config = dict(
    gain_aug_db=6,
    hop_length=160,
    mixing='cutmix',
    label_smoothing=0.1,
    merge_dims=True,
    ema_decay=0.995,
)
Rows from block 8 of a small sound classifier, named by matrix and row number. Rows with one number belong to one channel. Each number is 128 + 32 x the weight over its row's rms, rounded and kept within 0 to 255. All counts start at 0. Numbers have three digits each.
Before each channel's rows are labels from the 100 clips, of 14976, where the channel reaches its highest value: "responds to" is what is common among them; "loudest" is the band of the loudest frequency at the time of the peak. Only what is clearly more common there than usual is listed. The data: single notes of musical instruments (NSynth).
# convs1: first pointwise conv (model.blocks.8.convs.1.weight, 432x432x1), inputs 144-287
# convs3: second pointwise conv (model.blocks.8.convs.3.weight, 432x432x1, transposed), outputs 144-287

responds to: pitch class D#; pitch class F#; note: D#4
loudest: 250 to 500 Hz
convs1.158:102124112112124199078146159079158145156128125083115129116162187155156126164171061075142119087126140142137100111158160089101129125070156092152110111195127151091174113134089161087122110169050165159118108154107129045085142113132100117125102215105070124071104139153162142175128176139095151141088119080136105153050090143131081111114117164125160144148119099128157123135113201113139134110176107116123073168159095112165216181116117138090196
convs3.158:146160110135137121089084114128088152141157072159189186179146157107127106129139116111138111124073182160168135169088176071115181136055167124091174133160070113119147082142083129099113120081183163126124170143129123113145148122126177134168100126200113141166154107120120129144143140075103119091144104167094168159117090095119124159134136171068065069164155080089122126155162145110174142107140202144122116087168182124164077112155158105125117

responds to: octave 4; pitch class E; note: E4; pitch class: B
loudest: 250 to 500 Hz
convs1.409:127148098194144079135131131108136123159110086114173127182164177167067134139158090169145157144182069086146118168133133137073085131154138147147151158122114137098164125132101106129194113204110140071105121112134119159115113135214150207061113154117092155106039055121056165069110143138075174124161093129151152144125109118097116133104137111090091140198117107099134183115135163114131124148137052163100138164117150121084183146142113111098056
convs3.409:140148131127113142163113120167127111163130133121151145134088116145160109117137082093106121130122151119146066118114132094137127178111121088148121158112102071179138187167100078079117131105115151080104145077135113054177028123101123175121148105092110155100139131038153084160173108120135059105112129077151176108102132169088136177108112173128071177127145159042108158142128115140168140099152123133150161124143132100103081134179136148068096

responds to: pitch class G; octave 5; note: G5; octave 6
loudest: 1000 to 2000 Hz; 2000 to 4000 Hz
convs1.357:221122157120100127104143165170220122170165119111111129157084162079102119059138155144060127143122076186141151191113137128069120077153144114125121108130154114130094163128104140083129133127132128132115154161081140082145144099087120129110142140080141156183112123150165105126095041133113097085163157101121135124175163158159137140115132103101131148124169123123158147189197130108173130148103069151134075142088104098183166092183142116129146
convs3.357:115140154176069100102125139207090093177154152127133131083056183142174149142081027142166101182145104130149074121123201074141105158175176111123126123104106148116092133102141070168119124051142159125152135115131105189097134130163049139098146096098098074196106136141142121111146098123082176119125194096097101138118114144186083124125124130147145160072084199185160094199134169186171159137155170149127090100129158147166098116145092085090111

responds to: pitch class C; pitch class F; octave 6
loudest: 2000 to 4000 Hz; 4000 to 8000 Hz
convs1.376:226103126134116115127136133213112126138137116082130146120157078138126184106162128117182099168139104148157123129094155080158071118102214110138106143042137149131117145059122090118124136105116150087104097137100166197129098143119133127090175041138131121129139119110148107171179164141139135156110144093102112096094187185094125145126130126137139128128149169153172190137161153191150093092165083149107109135102105170142166157134083078158109
convs3.376:139144115094128083151147126166174133110150151157172199156160155104117126105122181149117154108119138110170128075091124167145147094100105162155153130198150144145101181160068128107097144162127141133099126116134165140142043142089138156095143113059112115102167151100103122071145095157104104070151144069165115144065155124137178141156125146137112095129105141131136160232085123169166136117082182109107141129123090091191090150099171111114072

responds to: pitch class G; octave 6; note: G6; octave 7
loudest: 1000 to 2000 Hz; 2000 to 4000 Hz
convs1.94:104104126148161112087085164127129157065155094101142119121154154135065077107123158118033118170088148166097080072098142114147066158097160134176132109095153106149109090206109117126112138142199115118044142062101103106131117078103129130101090149147147042191099144155126148144140055188109144205084155182086042106165123156122119104099128133085108089066080178145119132113101139095174169126131084148141145152167099177112097065152101064097092
convs3.94:119164146095099087138160165106123147132135079174042156133131147178123125159122090155116083126175167160207102079135151122107114117205083131151121116130064088094070093166157127099125088088085121102124094100126146071092121163152078127126142136137150149106185162147074093162152163125119161101050212124131073100097077092109153143110121147082124132152117139162159161159146103128112168135180189121166074161063148103091217111080150169110093

responds to: pitch class G; octave 6; note: G6; octave 7
loudest: 1000 to 2000 Hz
convs1.315:150175093132142092114154167206146087148169111130148060039110143152148147149071109077150127138134113135135131116121137194188109151151128051117171121205133136130121122107143100142125118147204091079093151154128083168122093095102131104127136119129132118128193163084145134125151119124102167088115147175139150157141146077098109117140127129120194150131133118128072144064076132119087095103105116113162142124144089109122079097144135072132148
convs3.315:112083107125156193178086079092131118116166060109076125114208150183185138155116150148115110107141131198093137161137155114075145088181124142208122135121130171140110102073171064127142146118117104136108100119147140096113100088181118193167108135164065174100160160112127150062133146114089109109077135164190056128156179118086122151144126112114116137160138151118133106069123163135100138138120121112149122132127104117096136105125143071083140

responds to: pitch class D#; octave 4; note: D#4
loudest: 250 to 500 Hz
convs1.238:176149082175079120117172111150085160127169172111091089071148140152102137112059156106154179117160046093079130149189131143180162125173163116087157142169123146100141078143101149150119154078113128138109133115125144064135165101141164110110108086121179165122158115105119182131188172189076170219166116087084135147077135060121140136117088170145113162124136142122136178145108107092124141162134140167155178145172099102155173123122026072147170
convs3.238:078144179138096112118125160146064108194200149111165149144072151102116132073142165129111154143076179069189106089172193137083187134141062142124140116104152135146155117170148194107121092120108107130168098091069118187115132133129184197074155112123094133110118118133156135101156156096182125211126065176066181134155147123094124124124100115143127119082128104074089135116142120136077098118087113184105135126136081100094082102129128151167136

responds to: octave 4; pitch class F#; note: C#4; note: F#4
loudest: 250 to 500 Hz
convs1.99:127148109138110102150091115179113133098121148125092167138182129083157119234116108090063091141092141143074162138128134115092159114092156135103146118114122105139089054130125111169130128116138156104075140127153165138084105117165124127061165088171164122117164124140198135149150145141103114172140159171119166104168183138133122130099178162134064080150085118106085139153112144088106088065087091128171137158096157058143122139144129094140151
convs3.99:116123100079121115160107128120115111132121129195098157108098156156174119181131133147106110145155118131092135095124134120092143146150154102104134153132149195116200123103081117099157173152097107087162101179123088153091161101203135097103161113184154076115077108122189083155162155143148113137177092087120108092095139104172179147166139124151088200113144155153152120107137165199116169173143078161077135110160114192152110130151103187112083

responds to: pitch class A; octave 6; note: A6
loudest: 1000 to 2000 Hz
convs1.235:074169169163116135167107126130139139114156120158105078181152145131114132116132156114066147130081141108109115168115186109219125106217116143129140142123099127130147126114122158163175096038116131126084130161084148128188127146065163077095206120135124121107143128113129153217139130123174164118112150155141156164104130071133130127150139157118105120113107104141130181186140120126114159094107146147199148066133156109122146177101145099158175
convs3.235:122155172137134127099148112124131114112120145106143125112152165071137152167100113110095110117093168145161171147095165149189113105077179069153125121160115158094074147114179168144138148223120136146147077066086096130164160185124132141124094150129086115131126092147109039160159122166160175116137130120106154142127111131156154138145130096100149068137157136143089104038076145165139121105105116134124086133151138117166093116154142104174142

responds to: pitch class E; octave 7; note: E7; note: E6
loudest: 2000 to 4000 Hz
convs1.263:136151185139088140130193113160117130112089170163124083144148109137109159117144150189168129132106139158141083131110084164155113166086104132119150121126144151165095119081136124211179101153146149083098098094088086183153160108120128138148186137177136142070117076158119119151105130140169143149147151163137100117102126136125082177125147146135123127084123100093067157160142140112112100147126137153136126137165110159147070106158129178091133
convs3.263:152172151144113160139065169141125157160126162113152162083154178137108081142160141114094132132146089134149091189169149113188086129136120035085163167108145072143164163106097116184080171103148105140076122180123154189099154156110144118088173131156146143161119153092154139090093100185085145117101120097135086134183221133143124124233106142147098086151106111193107089106120140169144133156168086123152064135137152195146127163129134119160143

responds to: pitch class E; octave 6; note: E6; mallet
loudest: 1000 to 2000 Hz
convs1.142:151180117145133126137080155164068121114164172102140126083142149161177150147107146119132127163140096137124197141215102175077120164151085151162107105112148090115144221158120149178080075143105138146172169085164130102133164122118163128102130140064179111143177087146144126175130174099112092195168137137099079144144168190096117044164153091121166108129137102112211131138154146115144167127107127142115105118108124171175147110120106139150170
convs3.142:158145148141114167124138128216129123116146153112117139139160157114119111181176097177138114123081195166097118142174072112151127143174109183095092145079108155154153129198137103206082155108098068084175151155074110152069154102173088141165122154090131095130136176116164144074077107139169124123123107103131186163134127187138103149111112096163103128131129130117106126113114146114099149127197185126149092118106149114152156115138144109136135

responds to: pitch class A; octave 5; octave 3; note: A5
loudest: 500 to 1000 Hz
convs1.374:144168148152125111117097122088085087139137125106119170233124106120194159133165100104136145104130073130150072107155168155079117162131156144108141128115086189140142116124058153163127122170157108093114057131059096164128193132091110128084153088110121162126152106126147143125106142161132146099148174088133097079106179156148120125122132117132163141133116169110150189133126147160121155141164107095095087179179172137138106132146189168175181
convs3.374:118136139111085121045052095165131097089118116094141118137120078161086136115138127062110139181115088158117135142147083094176158131105113048086074173095128110160194140084120120157087155129176120085114132154099139081125116118114183163100048145067093134192054164119147122071135092108181156104178119104091094045172141129185113123095152089077124160081142120090120086152117147144096146106151139148171133111118137103086117103173119126151113

responds to: octave 4; pitch class G; note: G4
loudest: 250 to 500 Hz
convs1.230:165108138075102163165151088096060112142136095133124109098126117114073120198151121077110102157132122155131084116123153174086098111157118118147165129226112155187151178143131109132078107138111118084174133121128095162158125096137149170144133157114061083173114108150136168071121180096111168138073138148108047127111104150136158157120131169127111085103171143107204096128044132102116144112159131164106152054123165135146136140156133159147153
convs3.230:139101097103077151123077134183156165132144100146157105126116106114063111151079135101134135141118117117062187148096115143056121158099111109085141119082159156081095119079179143046095129150168084124139027166096092151071148112097141065190101126130175128115122138115136119115141063135132117116095147117167123164103119120137155134128114112120121119097149146073085152146077133091168120121096068160100094099162111147130106134144153111139170

responds to: pitch class C; pitch class: E; octave 8; note: C8
loudest: 4000 to 8000 Hz; 2000 to 4000 Hz
convs1.309:175120109116122143086138143180111089119161190168193139135072121119132099139113155155184133147115156124108178151138166107145080165117172147097144116148156114119175112107104130181104165138149109131087103159111061082172156110178141119111084077140109092118136123091126116159139148171113098188117137130083224120068154134124091140172128108152140132119129084118116142116150097133091134121158135118099124087108166158118173090150132131119084
convs3.309:062156132109106131106104121061152091185151118128136133166131160112108145134060093093170108118112105129161108081075091144140093157121158137077073138113107130119109187155140127090090075072155156084091156130174082143161137149171131130062144149167096126133075162165151135092158154137119104111127096135179090122099120111164141131095152069158115126150133158122113085163184112170107122159121200103106095139118095136111147152132114083092091

responds to: pitch class C#; octave 4; note: C#4; octave 7
loudest: 2000 to 4000 Hz
convs1.258:166080126131108121106127093134217176123092130156075219104157114152142099102115135232107154100094155132140132083116163105087083152139144084140124165166147157060124155093085098157119076061121111174089140098100157197076118125090096139118127153091128142088125114157145135139148076165120092067136157139218091095122140147156111079154129125120099060116123151167116223133138096117192072173139111173071113157203078152134067144085086122125131
convs3.258:170187094098160156156146053135114097114120110135120084122152118101131159123101086126101157103153091133144126173117165182157125116094099168092116129100151123076115194111119144140145117118121153133094094181096078083135113156119115127123148159105151167154109156168126143146148137128143132095181124165168163133087114127110139143091153118141175142088130132168167144241122152111147080140127123116107100113122122166152180166164126084087158

responds to: pitch class G; octave 4; note: G4
loudest: 1000 to 2000 Hz
convs1.67:157171088119073047136093147186142092103165111180105114096139056154076167159053140147141108176106100104120165107134149110112113168147082104130139084189154108177122136164147077129100092173181063126108148142085189201118032069117101121110104108134171104141186138080119140108124189155110143139123145068153028166116140102142095126181106157147103112097172093139135108112113108165085153108154092150104137113140151163105185130144146167111128
convs3.67:135150096142153144134094106191105090125173070128115111111148155084159104155145118113155092104184174127104107101161114168061127105200128188131039118104148164088137140159104169138082152139120140147121143134104153124092134178152152174130075101152083134156096125165126131160104163095136101140127110191148156138174153139156070085133066132063136147125143091179159127148106152094140138150076135177153118171097143115105153108120138153103171

responds to: pitch class B; octave 3; note: B3
loudest: 250 to 500 Hz
convs1.411:087144092130156101065160124157145062146153127086162124207104124161110097113158095122132160123101166124097126172134131128108139177135171141226179074168069152094107116161143138175107106089184090144122116149146165163108097126092113087106085155120118126181129088141128140130140168091122143102176122171126126136131113125151102176094159164117127137107130176114121114134120131114147120133182111115054162126153074144148086162185150167113081
convs3.411:140123202152104092120167064142154098112111088159168178130167074170149150146139124081152054109121113134158109171170114170199041124135099136151142098151143157141141168107159064140099127205085182147094104120083107089121096149178127117091093162124096157122121138118103188095130154149103163116132080200116070053106140141132098147162100095109160152124129117131100095127097096131118157092089061118110107130169115169151130139117111144095175

responds to: pitch class C; octave 8; note: C8; pitch class: B
loudest: 4000 to 8000 Hz
convs1.151:167093163126156089120115088144104125131141096166119109143119140116148120191223169140144079099197158102120121109112130074144126158108132140131137120136164094135163142157129077177143127118177129123144130133104171135086115176143149133030142083134125179120139102136085171107154206133090091107198130150104112160121064108091128058117156139139113146122129149098142142137129112111105146064183147139148124163120127090116091138150139139181179
convs3.151:150159131141091151193168088085112101160165134138163098097119146159160143140161094134199197123108090115141165059153128169122095163126180135143145127158096124121138154109094191073101068090129123141112147123106139081138132148094121109147076100114122149150165150124083135207123157073133098160140112175119127193160099150112111114142091177105151106093184128080118117092143138082164118128081159145184094118099148128101124077109129088087196

responds to: pitch class E; octave 7; octave 4; note: E7
loudest: 250 to 500 Hz; 2000 to 4000 Hz
convs1.317:162163115129095099175089154183118100144147184131169146247147088149131096125183108227187106131130097145152136080165160079091127093127078102117104098181083174134135105130090087164121100111072062128098118152175098109120105090110134175158110118153105154162143150121136102165107132102129063092080104131170111109061132117134119168159119089154063142183102177150113137153115092149136095129117151117123142169146155113109132098102129164129133
convs3.317:122157181144132159141193113155190091145166131143143145115184094169129138088140114109156123174087139114172095077100127104099078098108128114104114072103172166115091148203148146140154171128120173180064104106147143158149103104080119092149121107142138117135115096159180100165151188130111113143252132183088112158123121135204157111161071131150145065117124144091127063104148090143129141134178084151165133107134172140120126129130149101107192

responds to: pitch class E; octave 6; note: E6; pitch class B
loudest: 1000 to 2000 Hz
convs1.302:077151121151150116158091162223176191152147094148119157148130170166129165152136142124086122069151132150172110073144209092166083154108219132104116057129132161160070121109050123116158170110143131088155083110156163087059135114095133168184124087191102160136125162120112141133099162115097047112128123108137153153054147108092093077143069125173142113117133127143089150079129107119115150110049083112082137171127086157059090101156124106180125
convs3.302:092120120102102109147153136145178142153121124100110165170153163081103101158159131110102157159161128155097098183128145095118120122145179106179126134033132134064113154183101144114191160105156147100190168128133173103115070127096156102099139071183105117128102140135122119110180109109056121169077201135116155092143134147134108123149193107154129090112100063104078188096140170142112078145125088133169116131155087123126078120126114163091125

responds to: pitch class C; pitch class F#; octave 7
loudest: 2000 to 4000 Hz
convs1.101:100111150155152159165186120110094156173115147138084156131083114163203155182181113143085111140131130179107156112147193174137114138137123182175038111091079160159111131135151120128114098137111107142135120099157131098102125067097154120137157140121122162121114086202132115123204074136127165173125110128103155157098143152114137112183117156143171159140131078166085151153091112121117107118087170156129076087148116090132120148146143142089134
convs3.101:129090154171110130139113145159180146112144130160090103154091155087141136158155173086127133114136045119137110110185064105136085059096091140124097131143138158131118146154115107127108161129121130121114100173139199108124162164153112077137116166107126139168107127074072123168106125132142165152110159117121105164136131164149146087106114173186167126095153148049133133138095111112092177112160161099126092130183119109102068137089084086104124

responds to: pitch class D#; octave 6; note: D#6; note: D#5
loudest: 1000 to 2000 Hz; 500 to 1000 Hz
convs1.333:099143076123116117096102165174139085120130090161131104105115158168150115112187117099188111136136092102085143154134099153068137122170080115091149129133180181101094130113048150149130146138152205135092109149092133113144134190090113128215082121120111146071163128107120112131059099092137097150102159109134151085099138114078177153111121118138101114126128106145199077174118099092101159104116142188136138120083165159131149141098085140143106
convs3.333:156106105087122138118096088153166127146170045165063164139171116115164104133111130176087179099133128081119104077087177116147133138178078102171136160183111120096178075120115156106165142116103127108142102066114168124122100169127123137184123089080183137100111124194145114129073206149165066144173154126174067120104154127100047121099139115171073132178131088129174149125120102139145175143110164167135100132155088134056103119115134146122134

responds to: pitch class B; octave 6; note: B6; note: B5
loudest: 2000 to 4000 Hz
convs1.222:129180061087157084153109108167060117092111125163144077086129115173126115197123090049145128124107126173065133147159102123120144107125098049102160121127187074112086170113111152154150098127159165136141097108103111120061189152118175128093169131093133130088150175109136109107110113088133121041113098102122129140131164125118155103100133106128092110110172100149153134093092172106063105097072130117104102066107105114119099090082117097131124
convs3.222:157152117139119104109150127071136132134120114143161173149149112106112097153143070164115159120164106108164130142147136098125143177165151117084099104092161179235180191157142101157153080102143132170067161068121108184114150164124134137085127151171131129191099123123151155103086062074142066102157138106157125148163081164059150164114121063128142149131118105099183185168129134174118154104126119115111098110162162097111107090054124110139105

responds to: pitch class F; octave 4; note: F4
loudest: 250 to 500 Hz; 2000 to 4000 Hz
convs1.217:155138116042168092175110133123190183155115126148076107093090142076153112121172141168081132161199166140185128160142136107084113127095108128094162196154091167085107144144111118122101117114156149113124131204124133128060125108119157146155081224146129147175147107104145208115089097191173154083154150163158111164129092117083145143107107104147155118076147151108079184146080182141136100079115118123129138144066139107117126146102098138146146
convs3.217:126175104124084129132119169129114120148154163160107151212171137117161163040084156108129148168083152158072083150101117107159137090112141108108166186126157155098121103140064163112133087134113135144131150177094161166162086096125149138115118112140148178124102144187148096126196193151159070149138161166125097161082128122120131154101129146084091137095184143160128109102113131151100145095152103128084131137135136086170126114144155172086117

responds to: pitch class F; octave 5; note: F5; octave 6
loudest: 1000 to 2000 Hz
convs1.102:135144066144115180128156094102112108151127121152137067068067105163144134106092175080128145145152153141129080095101130212085099156156109136046137119131156103167145165137138141137154151112115099150058136173094106117204164097141205119163154119135124115146155099150077085122127122117118161120117149120081167107135173071133108146139096137116137133108105103156132099155158146137204075165155192083152135133108111151175118165105077143121113
convs3.102:119125073071156109139163124096144179148174143089128097141091097114109072157143109146135140157115137096157143163122180112137125165135143176087128145145107053073142156137133118099133102084090203043050106119138166102124132162139072168165114122132186115056087117114123133114092126180156145174184055155079134177182203160148184141172107082094097128093060139145144173151134188091183199152131106095162137114113110150176117128138149128063094

responds to: pitch class C; octave 4; note: C4; note: C5
loudest: 500 to 1000 Hz
convs1.383:116057094087206105191120168152139141079167120086096143176091135107106154118118121121246099082144117133171129143092139148102135111110144126105104154110077152107110121144091146084103110129165136125078116142096156159073146103114083163148155136082085137122127113098142168130108110130152129046087155138126162133162105118106153170117095116093131114140141155107061149079129157173146156178130134188119108141102102180155151121143115137124106
convs3.383:120146103156133116146161092106138187176140139115061143104143171209118136099167114149142100130081095133127149135106066134087112170120141157095167170121186097152131109140086101134160124134148108140121095123107155094118070061073146129121062113163164112065094143156147093157100091149115173108150151119064123077137136163087109136115144152211135181120133106094184174119069132102115128118090136137157096125165140134120170097155113155142120

responds to: pitch class D#; octave 5; note: D#5
loudest: 500 to 1000 Hz; 1000 to 2000 Hz
convs1.214:115148090062173119132152141077220090094081110095122147092160143096130089143113104151127148112126110122088103126122184099103202101139105096185138153134167119178149152114143133146143159104132107117135141101120149111144112153161143106126091073067133097147162142123097128151046076112094140187083138103134147154124105190086169103141153130074162111099197139083139129121067088099122122175168167114057094074106140150173130090070168118110114
convs3.214:093132083136141092168127215159136151096145110121109113094079053083108131081125095095106133141103152122109124128140063147081148138120053115129148147153175152151107131147131153098082125126138159116145165129132171158189091124110133152117157110145135136088147106162174136067088128056171086151117123101179141165191120139217153131100129113162139139131120189168166127152120144180113153160137128112098107111120108152114133110111147111140125

responds to: pitch class C#; octave 4; note: C#4
loudest: 250 to 500 Hz
convs1.192:115133105106160153152089098119178163098142126161091167099179137139116145167111128109109121116147073156087139210182112150185152146184150061227095147142130110128127172079173180134198076128102154142135162077171138200186134162110175154128175169136124154108149126145184115172113120167121123148145119168137115112099157104136147163123172085062103107160118132136087133120127095074066106102169114083181145122143156084156139134125088124116107
convs3.192:089180139116067113123135164121161097094138170161154145070159136145123086164120193117154151135146106166156057117112148180144154166113188129138108077154147166165170153218133092087077169112137099178116104136124126137098139197136088142185126071044137145061147166088090106117080152167127141113142115128181107151124161088172166150157112114135145094074135118144085166073105117093128103149143120126078098115081085105136074149197133131148120

responds to: pitch class D#; octave 4; note: D#4; note: D#3
loudest: 250 to 500 Hz
convs1.172:072094109125074118135129174129153159149133178129114161107132185114137151103108145150171113106133127075150126127116115094097099209093118090095179133144123194152141171137108132140146107139144142129136104169101123117199130119075119118177135136192150130123130069160073158137109133106154095164157107158167134127147147169185118099176149104085113111077161122127190093183153077138164134135160117117147140133180077166063060130096113096161170
convs3.172:168130081227154113102151098158127141110167127096184148116160133079141103131097124114115105064156056135168135151127098099121111179146147128187151157106160115114119133172138188083168109102125100142127140126175122202073073103113146160143165083115123190080091142164122108109118122131133117147088106098151113095134082080087179194115092122132102191109118052167152124132108076181180111140118139109154084137179162106120137131137145106140172

responds to: pitch class D#; octave 5; note: D#5
loudest: 500 to 1000 Hz; 1000 to 2000 Hz
convs1.228:123160142132088104127091155110136165137107098144133159130075152156047126134072097129081154134180105161121147134096100144155090099105195160113165099102187116124121163177169070122131138112162075119142110130152151134093121144135133158142103091130147152125121090114110113101118131129125130188136169146079161115119085085134095121159125073145101176148172181125102142101112167102113121135132195103134139127110109122129124140106166086143069
convs3.228:135169081136094070089123114170102149049161154104139093078100142125132122190092151093116110154116121107215159178130148145098146097048132142126161075121079156134143107117102129130102184192123140111190095169180153155047114101184147215130117124141150104072106113110099087168136128139159115171126154164175120073100160105112142094101149150128096164155107117096135131111114116124130120077162104124147122174081124086091138085096143100153174

responds to: pitch class F; octave 6; note: F6; octave 7
loudest: 2000 to 4000 Hz; 1000 to 2000 Hz
convs1.261:093137114106122137115143141096121166134096137146171183126150102132096109084149088091097105146132129116127112169171154121093148116187156187152116166151159138144126095139158130135118153075090127097130122176081103111175120161109137086067153138136200106147099139079141131172204134128073108099087094095157140124089135094120133153126144183129183078122088110102155096115110148168091144125131161142104143180140114141142120158126148114112090
convs3.261:147073134116130141123171114056127129114106086093193122127170134127118090106142120104147134132091153159117165108094183160119106159147058198134058153079144099160195136166133119127119199130126112088097096129112157141170167071087177150123152137125080089106134114074108134134099134135109147075144156121143071156100134151131080095145124105095082222100120158158150100105147090127111081211194161165167144177078115098142143174196066131110098

responds to: pitch class F; octave 4; note: F4; octave 7
loudest: 2000 to 4000 Hz
convs1.421:172132110106149074096095150176078137121100204149142226166159128144131095100159104130145185119127154164112160153135164133099172120121118129115156157189121114178086074158181169114141095107182094114127159105102178145156085187189165102133144109136113139113113118152131173108060102186121145092125108120098154129071111150147056104095102124177174161106129121171082123087066096105156052149094080180124184135154112118107173125155120105103115
convs3.421:112141149150085120098104152184140139116194149096079093111119100139109142076123116095073102080176148189087149130214144124109134141123117135120116126160174073105105116131150126215172128081132100153118101104087108130069105099084096103095131158177189193097130136173092129135163128169178193165174142124125173151134158125137082113146167101105153195179139181157169161100169149096120130106167137137089077137182098109096190097082183114130108

responds to: pitch class C; octave 6; note: C6; pitch class C#
loudest: 2000 to 4000 Hz
convs1.5:141085078103155121096132138093140169137141142180186118142091176127146076096153154104056174137130191093127229152099142165155113085205080141130149105052133115121106143138122152161103142153082096149109127129129149138116144154105142175111122130112176177167155125137077150163080136130187155110102180077076120169111121139132148113092137123079101139161081095100128143113193116144099125115161083079097087124129136126104148153117089113144077
convs3.5:118113177158158114149078160114116087108186095159088148133106143103120133176058120125129082168178119175176097101100133099122111191156092136118149120072134079086117122120155161104106088136105134088135168170180108136136182181178128095142176126111139066132112085102131086110084114149096095126109152102143183090170121166100175078176155105116168114146155154081125143169112106066148103177120121081133109104092106160130164132199081123118134

responds to: pitch class B; octave 4; note: B4; note: B5
loudest: 250 to 500 Hz; 500 to 1000 Hz
convs1.338:138152164150112139093126112171210120132122154113149148123113125196192135124124125153129083106118203078150119097109137121113104090099135110126068092126072161135107207151169168075106122119191133104138140138122135071100170107122136156107160089161127085104178111145161129141165113164090107127094092189044194141153096117081137113141134072127149150134171147103098126110145169132212129163122141202113154148129162168042081115176132107095119
convs3.338:194159139173126118164127127096122143193198099125176181176157193117141097108168125120122113053130077085089102144132096158121164124086128143109126107119169140169107117083134132133175159168089167090158091130068114093121135097093049137116143156106116135098101107124171169103191130097107141106103085129112166091162126092124156112187127146137081113109078147098131143041097155114152160141132120145131155164088166160133138089174145174118108

responds to: pitch class C; octave 6; octave 8; note: C8
loudest: 4000 to 8000 Hz; 1000 to 2000 Hz
convs1.81:179115115104142107143135123125152152179135098167100181160146127189117087109152092140119102103069168093130165084106117059183158118100109070134131143101127182067117183175157089157137117147120183141086105092112137170099150130115200091137077142078119106145118078142167127175104089135169119139068123119176131100140097131086159135095099114087138122124115105077116109108094130175152143127103093152142129160116110156130178157132116103087157
convs3.81:088094098147123156124099123114136084076183121099121055113106152143101196111102128078208188106114089164118130130131116173141081163114143152082151130132168190095154073090109112096102161102115025096186091164147124165084160151168130081147078169103115116111055141151098102054106166167127070123060097118150165104088125116157187142146127154130087101148062162119160136093178107164169109086103084124175117119141175179120158084201210135083091

responds to: octave 4; pitch class D; note: D4
loudest: 250 to 500 Hz
convs1.289:141161067144113109119057148043085111116109143098077200124155097202119113151158118132097091151122068133108161108143105169147137084099081133155101152148080124144160111142140097143150160146110105100137149118084166201101056109147074135098115166144134154129058138124145162073095161153143157138116141133141081118125151177137126089130173123120108125209111076121175160123126162114126126136086161134183158136132101100102105139140111104098135
convs3.289:128137141123137177099170125125120145117108174155134150123124111152190149098183132164147141132150150126084103164062108157178102070191105101129093130164126186161165104125166163148126132128107150178127098119216140134155178155098102123155137188191171082147097180136088136140171119130219148133131094168141120125103099140162094156118110098123115179114107133117109145155112138131148128185180089111164068134161117086150074164122163137142169

responds to: octave 4; pitch class D#; note: D#4; pitch class: E
loudest: 250 to 500 Hz
convs1.135:233138109109124116110089081081146140081152118118088142230133114172094081133172126181158101160129087100162109165155131046106148107052190063124174157075120135106157143093147142144120150116171091097148154147128130151156155108148159166116135104094140112136171082174152156111119105159161140145099133134128192097130117140150193150161163154113112152113099155129079194124173124144123131063092132089116138161178093100093073114109100246109150
convs3.135:125122101119159183100141124165171184159166157064120098109113077128100123143144139181152115116111150139149173135132079130139104177131150156120141148176099150139141128151148087116136143125100105134157144135149148114169073146138092106104119080116141110138104066121154115127135147087082111135187117114180159119125125096118197147183134153093137127093091111117104100105077102082136127066076076106102119100151168150163150101120120100086154